Weights of a small class-conditioned image flow-matching model: 90422 training examples.
Rows from block 2, named by matrix and row number. Rows with one number belong to one channel. Each number is 128 + 24 x the weight over its row's rms, rounded and kept within 0 to 255. All counts start at 0. Numbers have three digits each. After the name is the row's rms in percent of the matrix's.
# convs0: first 3x3 conv (model.enc.2.0.convs.0.weight, 128x128x3x3), inputs 60-71, a 3x3 kernel for each
# convs1: second 3x3 conv (model.enc.2.0.convs.1.weight, 128x128x3x3, transposed), outputs 60-71, a 3x3 kernel for each
convs0.58 097:114129131098136120113154120139110143112119128091103135140068130097104112123132121122135109147125105132127129119115120173135163157123164113111146097121116118099102152156128103153154119145154169115099079125133119137141153164127113157116139144134100112141108112136107099142112102154133092126120148137108136103177124113112080125
convs0.59 075:136146141122161134096130092135128123142155122154177137144141103130121130147126126094101117099117124093121107138141135137131134142119119121137099119094069134111104121173144129156149154175117149146111140115129128116094108106105135144110144141146142127159152136183178205170080110141129149167138117116133141095103124093103105116
convs0.60 084:125098143082104132117119145103152086151132114135122133169141146151093092171120070115098110105113142163149122152121107123141102099086161094101096127115139099101104129144102109141103117085156130107102125136113135115160148133090137132111121116100149087136201159136184150150157139120165129110120153111121186158139135150115159140
convs0.61 094:139145073124113171084112104149111111142116116136150127144109140109148095160091183101071100084150098095086134087131136138150115160164103099164153144168086149123148142115142126122108132112124136130144169146167153133175099111118128094129124145135102172097126116110147089087119104107144153083141151092116133112120126130127133136
convs0.62 104:128146142128152147104196116140149116167133137175099171122176113153128111143150154135123149140142135089159127137092095143132119086111059089176103176128133133142136128143142128163159117131143093065092110087089072105086119099107107101138137161105140124120158062072144125132111188115145174164153137121117120143108131175158129130
convs0.63 077:152146156140162160129205185157111127115120118161148142135146144122162096101136126129149106158115178138117136097133132148122149149168082095168114157152090146125127134162102123087123113090101132150114143166153125144100120138128127098126112100093149170118107114180123103129157142114168113109106088117123186100108174112117141117
convs0.64 104:155112139115099135108126133138107195120156151133131113146155136116113133150177118153157145125165138144119106121157137126143133115102120137165087109158160145140118186080125100140116149131129137166117111116135137116128110149156120112143105145132118134106090132146109128144133150113146117143102183114080182154129088203143156097
convs0.65 100:127112135115130144088105092120109110130144109110148128140094104112128133074134114122104095162155112055116129104090113120143106127113143140120097144111122143112150123145154128118102130116149156119139145163135149150161150107110111161155137103136105122078110117131109099123130098141153150146054131105104106132146155130131152181
convs0.66 103:144141119135115166149139133135156132135116160133120135131124119115153131153087141116115135137151095100139130144139125115150123167169163119100121153154153154118133161135095121174115114137130115131166118123146154142099171139152127117109168167141139167133173163148106113088124166120081111160130133121119082121119113141116156137
convs0.67 100:104152150164102142122159087141122127096109163121134146125117152148128109125119107125173138124144117139141143115129090139113104112112133119099147129141154110134119141091107158135162146142148149137111110128128121095100154159109149164146132172161143150121094090154162155148109106152149123105127159143130207134161150146158148128
convs0.68 095:122110126132101143153141140133118144155117162115104146133133114156136181138149162138115138124176127117122135090121134071087111110083061107161103142092136147120132124117183174162112157155169134157159170135164148143125089146128166126102169113143143162119150119135154142139112158104150173155123154131133131158122155110119180140
convs0.69 092:111113117102142144142138109146110110121099092105127135133118128115106095147099129150115108115094101103121151155142169132154190117112070100166141181091101136069174154141190108120165126126090162149141164172149149170180136132121156139131118156136111058091129084118124109140123142110135142164143130122145105133111135108091134090
convs0.70 098:111130138116127110081134100134089162155113123125105133145093137133126124157141103111132095146096107147110102117146108138148158122111121121111123126103164134153121176106166142080115091145153122111124145106106139120110148143156108132169129122115069122126126131121135083117096129148122142097125174178175104110156106153154086106
convs0.71 104:114097101157147151131118093119152142114134126117133158108125120107085171118120145106136155132122086121089124119173125134097133141113150143109118131069136102117124134106138107110130138099115127122131119109116149136110128071149094111108107106132188110131130162102137167139161140133081106154133083102144117132155151103163126136
convs0.72 111:094120124094139116086119120133115151128103110101104180128146096128138094100113185104166130174187110164178153148106123127100155129110135170140114121093147109104126088099121068066113141075114136076093135114126116091093092137114175114143117137186149106140145124120124105132120164101129137156109123118150125116152115092125124095
convs0.73 089:137140149122088134115130105130131086113147119134174179148135096132126148135116105123109122126127165104124121134120113126113111108091097139177134156113130123105143148102143116127147147126134134093125119120108124118088148135157135107174086107157133147179177136121116127149125108162136124120119130109082131087128123113128174120
convs0.74 106:141147108160137099132096087127121150109098143114151143132121136110154130130129130126134115121150155137120154105110106114089127140123090131127118115148154096137162136117143114131095098126112138135139159131153134133148143140086142121122092111103106151158105175130091144149171126103093132138136180133141165091131130108166140138
convs0.75 104:128094122092136109119182101097166122114130130122132106126151145103116147136135103135057080127142126115132168133103096185102126138146144132165084145149151153106147134135131134109151121113089122108132107154116115129123131160145141152094136138122129119131116092098106129126155156155131091162151149092120096106100192107104097178
convs0.76 103:135091136126140114136135134154133111157165104117126115126135137129177107114107133090153131086148168126078125136123147142131155135137117105167089115099131153115145118134114144143135131120135106119126121108130120118134147143115139145129137161125142130158128155139132097114107119144088153154114102134148083129136211115119135099
convs0.77 089:130128157101158135159145115146096159121173149092126140096151167131135103112120186119111102135159153155158113080085138114104144113130116145123120125190144133195124151152136106115095111132108141126127141132141183135139156125127086131139129119071110140118134103159086121107136154137112128134122126147145105131117111123072132097
convs0.78 101:103152121118158103124124169091128117134108145108048150141133119133147087111159117137129115113141147141138112141131087131116136135125143127101114152162132106158122187075123118138120110135148160140124119160140138143179128128096144157141099132119124121114157124099121151087115156165101123070143149120111089079116109065125085138
convs0.79 090:156112104106112155104092082152103165121081111130134125128130136111085111085089122103132147162137142141148125158164135164140154145136184122106119124148166138134163170109108108157127137132199133116122096106097099096077112179140126114116091133116141122126135152113105122132116147115152113102112134166194174140112172102078150129
convs0.80 086:130129122113073163130106137114178129086133134116120071110142109163118152171105146110124134092114103152075120114097138146118145115126123112104132131104126116163122103137147147094108117099151105115128133114132130116126147141108129135100124134115122172160138143155104127142125147152163122125153117073129142157116189171085124143
convs0.81 101:141137142163151157112149150103168136101177154139132123154123132126090156141112125137138137145124104153086143137139128110133156111132143145166102125132138130099121120111119107158126130143110136123118089109124104136131125136157133144186107121123124130133152138161140144124160068104081185167107132132107134101153104135101155161
convs0.82 072:121116130123143117147144119142132116127152094059156128128089127137148139136105164111131153145206167145109125108131108115075165095125160130134125099114152128149118117087137129118109100118124127149123146129122129101092095160134091147101114104096119129112148136166083108173199138111141156168136135117141144103125148109079144149
convs0.83 087:094159147134169141120120123107157147177142178119144155123131109155159099137141094147113144111082127097125126071102100105094111133103112090143092118139111155183146144134166127148118124143099089111085110069079104075082110132148118124114142124112081142065156137145144164164138124091148145118112113106129140093126090136156165115
convs0.84 089:154164079128125096149117112156111124170138138128115140163141116122149105102120128163157064117152151090137129162115139124114152158132107091122128162141080120120146140070144124121121098086138136116067113111091090145095096103100130124157115130089124156105151169119133149119122167122146128153146139133106126090128131102107129081
convs0.85 097:125140169154159148122145125107139150092091145126160137144146179160129075102151128114133116119092096148097116112085122132106143130091120136083106101143139126163145089123103122142151128097140116158155144150160163162148109169116137100157136119114092105132101123115087119151144129106110145121131158127135147119127076131134083140
convs0.86 096:122135136102151138117114120138096099140109127113156100123162164104125133134135099137162162111167118149122137145139133139106146142129108110115110142164116132127134119108131150123133134101109140150141131141150128121125119154142170098136145144155109106105112150151120096217130127106148102133136151121151122112174147118142138144
convs1.58 107:135134092098117135123138119183126132101159120138131160181091163123086155131108123136116145151131151145131115115129093119142121136112118131121142130129120116158111144136092132152129147123155089119126086137112103079106107086122122079154125113115167091147139148153169143156162117130150129104124112129131153103166151135101151138
convs1.59 078:149136174119145172143168131159131102124124120104165189118124142157125145137160109149137119133148125125130112162170137159193144155166148120112116131104119106090141111146161129123116130146106134123132129110152144141141136119148107109122115116113121106109099112092083118130060108139126113136180137158135163131112163158105126167
convs1.60 087:090155127169115112108083115149122166151156105126135169149102096109142181106142140127110125113114134191173145151151152106081118100125128145128159114121164133118126070170116132115119137137096079087115073126114108123098172124127096117151110162143121114083088135129132161118125155127143128095149134131095111191127100133139134101
convs1.61 093:142140162120080151152086135100120126132126130093113110144127092113107139090118122125109150139137097152115118118094111127150118139100131122122093130082115122096111127081130129165117141135134091144184158177172156149155144104147128112111157125124113151069125188163107123136091103130134128123098127127089102114118116132147117109
convs1.62 093:110147135111169079154107142100140098129117147084153101151130129138128143104124113147104156104140148096161107141162116139123147130138128158084155108140133080161113092146094131108154168152126120117144155107128138105137109131131133126110103118121125095109092085125146147165132122086136105150137106137118153124159089154151123150
convs1.63 092:122134138131093119130146120118106144132184134141149115149135153114156096124163138147154139107120102142121108119103111135134126142140184124114141143098114143100143107137153091106144211089087150181161143129115123108090147175137159156133128096133120131136115181137131132098103143121102106128138168127123088105139097150194118108
convs1.64 104:148142153109123154121131150144148126123080153088148144122086132153147150118094140132177105119150152144080106140134152098106128134090162128159119121071109133108101138125112140123139131181110117142131152133135117130119153104128098117149130081092142105129164129144100114129144101141151173141099082132151079143117182088107088173
convs1.65 096:122106165140158168159131134133114155104095104151146157086091114107122148126169098134151158119096132166125129128131128126123140093117143141124142111113104138114125145160181178140129120081120113080109070081109130117115139132133113114141178190129138122130111111157123134122104147115126091121108147104134159142149121148103157121
convs1.66 107:098111136104130147146138124087133112142128157167130124146134083137127128148146122105125134144136125092114143122078166153113109132142084142178114110141148110134121109120155125066109134151143126125091134112186140124133111133096127112104125101107116144141146123156175160168103091128122150105129153160140138137106184146136132151
convs1.67 098:120126108111166118121128106140116132103152131136142170125118142134108116083155130118099110115108154104133102133133145148137109126126132143142167152143159101134127097114116117147106105128118167142134107160128125139137116126126115152148137104160139086128102123108114085122125138129132110101150121109128137130109130059139112166
convs1.68 097:109118136122146148141081092164112160115153115151077139087064116129145098139118117093131122131091101126121160126106093105067131148162109140109107079152152139151141136110116137140122117117130134104097175150115134127129169147113148146106115138129114102121140140121127088150111082107121067109134125151079121139153129128105110124
convs1.69 092:118095137139130125086097089105133135135145162115112083125076136133147144140171121118138121167166116123114113084118148098161126132160081095112097133093104126102146145119129081127114103119110116096149131129089103142110094115131125118138122125141128149100111157103134122099141110146125130145116121113134129139153150140122161103
convs1.70 095:120148155123134091155116090180137123117143113140131147089121116097132115100115100137119137129115135152130105142136118131113136104140147115125132140140103136113125090145130142114146104126105113097148136112130107136143145157125148143153170133126098167155134159166149149161147114109127124103103111145145125101126116131140130143
convs1.71 114:114130148138146124102140138124129109114143133140142064132137103106140157134121118139111138126106189150164133179129168172119161163140112124147100129130135139117129159113166117137113130115159110087116100100168171148130146130159101132137107159126154134109109131092113152110147158110177133110146099095143101124127108141140118137
convs1.72 101:165103145118165162125143128091178130132132133143131119134115119142147119107144111135157112175150125146137144132116114093107127107086108098141161184207155147150178175131112148117148151113135155115125148102078116117135108099141089141126111122124107077123156110095107092123143145150137105163152106129149103141139116142177137137
convs1.73 085:132144129127160119138174133083134104117124184144099113154172145110130127155112146134110147101175138151141119118160162120151141087140129116126141124102130098113111130115093149113103125091118146141089129098081108119087088121129085128121074104061114120160120129120090105115149127101134113121171106136142160103143148130106097157
convs1.74 107:122140166158145126143150129158077104125094076125119123114119076120100145098130097107132144076091109134116093134134114127136088165139109112133108140082106095123121135106117095105121157110104110107107124095125146138160118154167157106089102116107096095120126109148136148155143099125138142127119147106104113100122095115144146128
convs1.75 114:127155142136078137118166140142128103102154158140157158150158120108180143126100137110096145120139124157186125115099132125138120157137135124149149128123125166097146147164143146126089135136113121122116140174134163141124105130124151123111155140141156135127147144134102162141141108095160192165141153112105160119158168128121129123
convs1.76 102:124129136149140115138165122120097105143106084163148132100165154117129144134126140105160137151132126162148090148118108137164109164163127146116107121140146131100156103143106118121122124121180115115093131129120101161090149148133137116110106134116133197147096163197107120158128124133147102115094158183151137116140111164109160150
convs1.77 091:103086126117112169113129135121114111161085154109176161126121109168115140104135130139118108109115124147131122133140092095178126106119141150142150078083146104130129123152121137143139118110128118121104138117133083123119107128144122108170121147161109122084149143126086133130138120136123164118137142139095134143140141164098147132
convs1.78 098:117174153115139103094157154127152148123108086112139156117104109157100154156154137108132124104121125134134144141109115136124129131148113122135126136073086125099157132155166182160141122131114183135131162130177146182147134139149169100092144120129125109133175102111149106138171092119161135132088137121136121124136111128121133177
convs1.79 099:114114141141106106136082141130168156089110173143068127111147125107119105161128133163156094121105120135149144101116137124115109145157117127137125130165135109151101135135148112076167122148125111111103152123129144123136131195134129174147169123138112148147122106181135100144121089144145122165139107140138134106163087141119070112
convs1.80 087:091158118131140114144111127113117106134094120117130152145112127116094133124138172114170105112134116081080111112116127122108150096105155108100128107126147143112159118172140136153115119133135145132150138135083128140101150155156124108141157124151116130113121090139146109147162147093141125093126093134121172115134142095132194146
convs1.81 101:115106123103082125120142133095126182083111156091142175134099130117157176128095148133162132121128122118131169154114155109102088159103095156164139142113160165135095104159090141123085155140178088134123113135114088101144148129148116117120124120126132155110137164117143150150160086094113099164157124137101122160148151136154137152
convs1.82 075:136100140134164136128160139132140167167126138115117110126166132158117165173168122121179125089101098115113138135142145125135147128132145116114134152158148129153129136121145100141144128136114121138130122139123121126116116133118121141154146108136180107176145113131163134155114105090065081103101084105111109093089126073141096148
convs1.83 089:137117139129151149088089121171121140109090135154167131132122129104107125094118121116145154135144122095132129114128149124155140148131136132098133110125092156131145100106151118081143104100082108129141122113161136083095130116163141152129124127160179128165160183182153161140147175161155122120127137133153072171101112110117076112
convs1.84 095:149166104153166138127148122120193123129131120184105090133155144138131115141124111103123151109119117156121140097117115089087079074117099112154117155135119126087142131150121108129153115164106080111107126158124144126132164119144097113122104107127127097112104116148164111126089095121108103094142130124145160135124116127157112103
convs1.85 101:112115109124115135117111116145099147147142156127133136147162130139154115148126166133137108141143129122137137139167119097090117150098113079123150148087139092184128124155123150135134165130109145091129130143159131136150124120132135108151116112112155145115160161120145161173078104127117124147181118128132128140123130133140122140
convs1.86 097:098135123147165098127128138139133138112120138114127107171174103123156145122145116148061161134036105106132126125092099089033141118120188134102129143100090141138104130124096110105146127150129085118112084089115104097109113126150110156134160133163130123158131188172146166126109120132086076137118111108126104122102090120113125156