config = dict(
    targets=['tissue'],
    norm='groupnorm',
    merge_dims=True,
)
Rows from block 2, named by matrix and row number. Rows with one number belong to one channel. Each number is 128 + 24 x the weight over its row's rms, rounded and kept within 0 to 255. All counts start at 0. After the name is the row's rms in percent of the matrix's.
# convs0: first 3x3 conv (model.enc.2.0.convs.0.weight, 128x128x3x3), inputs 72-83, a 3x3 kernel for each
# convs1: second 3x3 conv (model.enc.2.0.convs.1.weight, 128x128x3x3, transposed), outputs 72-83, a 3x3 kernel for each
convs0.12 083 [124 127 142 152 144 143 164 141 148 130 105 103 133 134 121 142 154 158 132 145 156 143 152 176 152 158 140  99 107 125 143 118 148 101 114 150 143 154 129 127 106 120 115 134 122 113 133 110 113  87 119 121  89 100 101 108 128 131 120 140 125 101 162 113 170 136 178 148 138 149 185 122  92 101 120 100  98  80 117 105  89  78  98 104 126 113 131 128  89  69 145  88 108 139  98  85  96  87 146 134 183 104 174 145 159 124 122 135]
convs0.13 117 [143 154 152 135 131 141 133 102 153 145 116 135 102 211 141 138  94 134 147 129 131 128 126 111 141 113  70 146 126 119 112  90 153 158 160 122 101 124 100 141 125 137 155 127 132 142 128 110 111 180 112  89 132 175 135 123 122 114 204 103 127 130 112  94 121 113 150 135 118 126 133 115 137 135 147 156 131 126 135 142 124 128 139 142 131 135 115 108 175 132 107 111 130 172 127 104 117 164 140 149 142 149 135  85 132  97 181 120]
convs0.14 097 [111 105  94 152  83 131 132 117 131 124 167 146 149 118  93 129 131 181 142 126  85  77 120 116 147  74 146 124 109 125 127 155 105 144 106 160 102  85 120  98 122 118 122  82 162  94 184  91 104 164 136 120 178 111 123 125 118 111  82 156 129 116 162  77  97  65  86  66  82  90 110  96 142 108  88 112 127 136 106 121 116 169 138 120  92 110  86  91 105 128 116 143 118 134 136  99  83 142 152 126 108 135 179 108 156 111 148  97]
convs0.15 142 [149 121 121 130 158 148 103 148 139  96 115 150 109 131 180 138 144 139 123 113  93 127 110 145 102 120 127 111 137 120 133 112 144 102 115 124 100 124  96 142 133 120 132 162 165 121 126 172 126  94  77 124 122  97  86 102  74 152 136 135 123 134 154  94 118 124 118 130 158 140 124 102 136 132 109 126 122 122 109 151 126 158 150 151 120 109 120 100 102 106 136 112 100 121 117 195 157 108  97  89 116 128 155 171 119 121 113 142]
convs0.16 100 [125 136 114  88 105  76 127  71 115 147 162 133 145 183 132  85  85 102  88 157 109 134 160 145 132 161  98 132 114 137 148 159 168 136 201 125 134 117 135 148 161 112 119 144 121 100 108 100 143 135  77 100 150 138 147 161  97 122 163  79 130 108 120 127 172 137 104 160 175 110 128 109 143 149 142 130 178 123 157 128 133 130 111 131 115 159 128 148 157 111 154 114 155 138 132 121 125 168  98 136  73 125 104 122  92 117 105 113]
convs0.17 101 [131  85 127 147 126  41 116 115  92 131 110 113 142 117 143 129 174 170 126 136 146 108 202 178 115 140 146 125 148 124 160 115 131 151 129 141 120 119 135 156 114 128  98 148 123 148  79 140 180  63 117 109 150 130  74 161 162 151 115 126 121 127  70 127 139 128 110 182 156 109 136 140 126  99 152 141 138 140 137 137 171 151 137 136 153 103  97 126 101 155 119 134 118  78 107  92 143 147 132 113 120 139 134 118 149 141 145 130]
convs0.18 075 [125  86 175 124 129 133 120 100  76 113 160 114  86  94 158 107 133 165 163 155 114 152 152 165 135 163 130 118 160 101  96 108 114  94 122  87 112 158 117 147 168 188 130 145 136 153 106  77 101 109 108 126 126 138 125 134 145  88 121 104 137  96 100 123 145 109 132 164 156 140 111 104 118 116  96 103 113 115 121 142 140 170 167 155 153 152 120 100  92 130 125 105 129  88  86 127  86  83 172 122 129 133 125 145 157 127 109 111]
convs0.19 116 [124  97  95 125 162  67 147  99 113 176 134 104 118 101  98 167 163 143 110 153 105  81  86 187 139 110  70 108 129 100 128 108 127 114  99 102 114 142 151 166 154 125 139 124 126 150 129 135 148  79 113  77 107 105 113  80 139 130 144 160 159 117 136 141 121 127 148 146 154 115 118 118 140 127 127 134 147 119 139 136 110 106 131 112 150 117 147 129 100 108 141 122  79 182 144 120 151 143  40 103  96 132 100 127 147 132 148 140]
convs0.20 092 [116 113 117 112 116 116 141 120 118 142 147 130 168 186 153  91 104 131 108 151 151 164 121  95 140 153 159  91 110 172 119 131 154 172 125 116 154 135 154 126 136  92 127 168 101 114 111 124  57 104 159 120 115 108 114 139 118 110 190 132 146  99 186 104 101 142 122 115 146 119 118 111 150 124 162 135 145 106 106 153 146 124 190  96 100 156 154 127 138 186 124 125 183 142 104  98  51 162 105 120 131 152 112  68  97  73 117 128]
convs0.21 139 [125 125 163 121 167 125  94 143  90 177 139 158  83 118 132 122 128 116 134 149 106 125 131 151 120 151  83 109 163 141 100 110 138 140 128 133 110 173 170 113 122 106 163 145 123 160 181 149 118 120  65 118 139 143 152 172 109  95 149 131 116  98 142 122 131 118 127 135 137 146 136 117 125 132 119 138 113 152 150 109 137 134 141 103 136 112 125 115 119 157 158 161 219  99  57 114 105 150  88 100  86  90 133 143 120 148 170 122]
convs0.22 093 [119 138 165 128 163 145 122 118 139 138 169  96  91 104 133 108 161 114  99 142 118 108  91 123 147  79  94 124 152 108 107 152 145 124 136 133 117 109 147 150 133 131 129 124 136 186 131 119 181  99 183 216 124 112 150 117 112 133 124  97  68 138 126 116  99 117 108  80 120  95  64 112 134 135 136 138 152 135 126 134 140 134 116 139 143 138 109 121 158 109 130 183 123 150 226 107  84 140 144 137 176 172 107 163 159 141 151 114]
convs0.23 109 [146 143 141 149 127 143 140 159 102 121 137  85 110 107  97 151 125 168 125 112 169 133 125 119  95 126 131 149 145 150  97  84 132 121 169 140 117 158 132 130 106 154 118 135 142 105 137 141  81 140 132 130 131 100 131 128 157 129 100 113 147 142 148 136 103 120 132 167 121  91 121 120 135 140  97 106 132 104 142 113 111 161 173 148 148 113 134 182 129 140 159 124 154 107  93 158 127 141 140 148  95 149 179 158 138 134 167 127]
convs0.24 091 [132 130 157 129 145 148 139 136  96 124  90 143 100 118 153 129 108 108 115 124 169 140 155 151 111 131 122 146 160  96 130 152 131 126 159 160 128 136 132 108 148 153 121 112 119 132 150 117 133 160 110 133 164 129  93 164 108 127 132  89 129 139 121 122 151  94 117 136 105 142 110 116 129 108 137 115 108 118 106 129 145 131  93 153 135 181 122 131 117 122 139 115 143 117 108 138 160 103 127  90 126 140  82 135 114 142  92 114]
convs0.25 148 [140  90 137 149 113 100 123 129 111 164 142 116 132  87  89 114 101 120 120 142 116 137 109 157 132 142 122 163  97 103 135 107 122 153 111 110 152 135 154 107 113 119 108 126 138 112 141 113 134 165 116 156 133  99  92 151 103 104  67  89 168  75 132 111 133 115 130 121 138 107 145 117 148 132 132  79 121 148 111 126 141 143 102 122 118 172 101 131 147 145 178 105  87 127 213  69 152 130  97  92 152 111 108 118 125  91 121 132]
convs0.26 103 [ 94 126 111  78 113 117  96 131  95 120 130  96 111 168 192 100  62 111 151 177 126 140 122 152 141 200 130 117 109 132 118  72 101 157  94  77  94 118 126 123  92 156 109 113 120 115 135 124 128 123 162 108 104 143 150  98 172  84 135 134 124  67  95 126 139 128 123 111  87 106  97  99 100  91  59 104 104  87 111 107  89  87 110  82 134 131 126 123 158 130 117 125 102 129 151 116 128 113 106 107 120 141 114 163 167  99 115 141]
convs1.12 089 [163 147 133 145 150 117 116 114 116 129 143 169 107  90  98 143 124 119 116 107 111 153 135 154 131 156 144  95 123 175 133  91 112 125  85  94 145 129 142 120 155 149 142 152 136 122 107 116 118 138 100  56 137 122 123 147 111 122  97 141 134 142  96 139 127 120 125 144 114 109 134 125 166 138 132 168 121 106 107 103 136 148 102 109 160 167 129 125 144 182 116 143 116  93 133 115 112 112 117 129 127  84 123  88 109 108 106 123]
convs1.13 108 [146 182 146 110 181 118 149 143 148 189 198 109 146 109 106  91 110 181 168 135 139 154 128 126  93 143 115 133 125 122 164 180 118 109 136 146 149 112 128 143  88 128 152 139 105 141 158 123 178 171 145  97 120  80 118 177 114 104 125 129 108 143 130 137 173 104 155 133 140 120 127 142 117 103 130 114 129 117 123 131 115 137  99 139  85 108 136 123 150 133  98  86 151 123 135  82 119  95 128 100 112  96 129 143 119 115 114 139]
convs1.14 095 [163 135 133 163 167 120 114 143 127 104  93 157 147 177  86 145 105 105  84 190 137 111 134 172 158 121 135 117 167 143 160 147 141 145 136 138 102 116 161 156 132 145 107 150 135 157  66 116 134 121 139 164 134 165  95 126 108 139 159 125 128 116 129 135 152 144 125 133 136 156 109 138 138 136 113 131 150 119 159 141 120 139 152 163 138 156 160 148 145 128 138  91 133 118  99 136 147 110 107 110 133 122 145 129  99  95 137 122]
convs1.15 134 [147 134 137  88 111 155 136 119 120 110 132 143 100 136  86 169 110 165 111 162 153 138 156 164 152 137  93 105 144 142  88 103 104 185 114 132 110  97 149 114 110 106 129 131 121 154 135 153 149  92 137 102 152  97 102  87 147 130  90 131 126 132 125 134 147 122 140 106 113 132 106 168 128 123 125 123 100 122 141 108 104 164 157 140  91 101 138 105 100 147 138 142 137 134  93 141 134 106 128 149 170 141 161  95 124 100  95 138]
convs1.16 107 [152 131 116 140  95 130 132 122 118 141 126 134 158 134  94 130 108 113 108  93 142 106 101 136 133  80 138 154 151 123 129 124 146 155 116 104 136 158 115 153 108 121 137 129 152  94 107 115 116 148 129 146 117 143 101 108 132 121 125 132 126 125 116 134 141 143 122 156 153 113 120 136 156 125 122 132  93 119 140 126 116 128 121  95 154  81 136 113 108 131 125  95 127 107 124 157 134 137 159 151 140 142 142 127 128 142 165 136]
convs1.17 100 [109 119 100 126 117 117 120 140 111 126 119 161  70 133 129 134 147 115 125 134 145  86  68 124 118 162 138 142 164 123 142  78 143 105 109 178 137  87 147 142 140 124 102 128 135 123 158 140 111  83 155 154 141 147 141  99 102 124  96 125  99 116 151 132 108 133 117 133 145 128 104 143 110 127 143 116 137 134 141 171 162 110 132 123 175 143 115 119 143 109  89 155 130 136 192 110 168 103 140  99  86 108 141 150 117 122 158 124]
convs1.18 080 [164 133 125 112 132 146 150 126 119  76  81 131 138 125 111 105 135 157 125 109 156 117 121 139 137 112 164 154 130 136 121 143 146 184 159  83  85 121 154  97 110 119 119 122 125 152 125 156 160 113 107 136 125  74  93 125 113 143 140 133  95 117 128  97 111 110  64  68 101 117  78 108 139 123 144 144 147 148 136 175 176 158 179 114 128  97 126 146 144 158  56 137 138 104 140 107 111  98 124 133 123 124 129 146 129 162 167 139]
convs1.19 113 [126 120 126 175 130 134 137  96 123 176 129 107  69 106 128 106 114 122 130  86 144 162 155  87 134 154 140 137 108 134 114 135 131 142 143 139 137 122 129  97 133  57 122 116  98 134 156 124 138 110 137 132 118 125 108 127 114 173 147 121 121 104 138 141 117 116  98  89 165 142 115 135 146 108 157 115 131  90 142 159 145 157 116 161 185 117 114 156 142  94 128 150 166 146 127 162 137 142 122 169 146 139 157 136 117 154 111 123]
convs1.20 093 [123 121 154 154 137  96 141 137 143 163 115 155 133 103 142 139 128  89 150 150 106 138 150 133 155 146 115 119 138 134 153 145 131 129 121 138 130 108  91 123  94 112 134 102  83 155  69 121  74  94 129  87 171 131 158 152 145  90 111 153 129 140 103 133 112 133 122 113 154 132 151 161 125 124 155 164 107  97 150 146  64 123  80 110 142 147 141 145  97 124 150 116 164 116  88 116  97 130 144 130 124 104 119 117 115 133 109 143]
convs1.21 131 [105 117 147 130  86  94  90 123 130 110 135 126 105 134 135 121 119 121 176 135 110 155 171 159 124 112 112 165 156 155 167 108  78 146 114 126 149 133 132 126  90 121 141 144 115  89 134 106 109  79  65 173 162 122 115 104 142 112 143 114 120  96 117 117 114 126 121 105 143 109 107 142 123 117 102  94 130 112 114  85 106 113 119 120 147 116  88 146 115 145 184 108 109 132 133 128 140 144 160 144 139  98  97 100 137 125 154 109]
convs1.22 105 [135 142 113 101 175 161 113 164 150 119  74 172 122 177 169 121 108 119 147 132 138 136 162 103 157 117 126 132 135 137 124 118  79 153 108 128 114 142 174 141  95 123 124 105  92 131 140  85  81 100 118 141 125 115 171 148 147 149 136 159 149 122 130 135 142 140 157 141 138 118 123 127 122 135 153 148  94 122  96 111 114 123  92 140 116 103 112  84 113 113 169 178  94 171 120 144 186 124 155 140 124 130 159 118 127 130 144 134]
convs1.23 110 [137 111 102  94 113 138 108 132 114 113 126 116  83 113 144 127 149 135 110 130 139 149 152 130  61 135 143 129 121 132 131 132 114  95 152 127 126 179 173 118 141 163 135 139 108 168 171 134 191 141 148 148 148 166 119 147 116 131 153 136 129 133 144 149 200 156 153 102 107 120 121 158 107 128 137 115  93  74 146 128 115 142 134 157 102 135 141 139 119 113 120 101 124 115 139 132 108 133 141 115 134  99 127 121 108  85  94 123]
convs1.24 088 [150 103 144 138 123 134 137 119 113 140 152 107  62  92 140 138 132 168 195 141 141 153 126 111 123 146 121 149 159 115 125 144 156 178 163 127 105 111  67 104 116 135 110  99 136 101  97  64 136 129 112 123 103 122 125 156 121 131 178 176 156 124 164 143 128 147 144  86 132 121 141 158  96 135 127 126 149 154 123 130 118  91 110 106 113  61 106  96 114 150 116 128 186 122 118 113  87 120 135 146 136 130 118 144 111 111 119 132]
convs1.25 133 [166  92  94 137 131 103 137 147 118 116 121 128 121 124 101 137  63 167 112  94 128 112 132 107 155 124 124 109 132 157 113 151 112 123 120 143 125 104 124  94 152 134 115  79 133 125 104 121 178  94 117 144 153 149 113 137 129 114 149 107 135 109 143 113 133 130 114 128  92 119 125 147 127 111 135 115 109 136 137  88 135 152 181 104 149  96  94 135 151 131 113 155 161 137 138 159 145 155 162 164 110  88 169 145 132 121 134 150]
convs1.26 101 [102 121 157  99 109 171 125 121 125 129 134 131 131 134 122  84  85 122 143  78  98 135 136 132 125  96  98 154 107 138 130 115 107 120 111 126 140 135 123 127 119 134  95 124 135  90  95 108  88 137 114  93 104 120 101 129 148 124 134 150 113 136  98 145 148 144 169 154 150 154 138 154 102 153 149 128 139 157 124 141 126 146 113 139 158 116 137 153 151 145  77  76 121 123 136 119 159 126 147 116  91 130 110 155 143 114 141 147]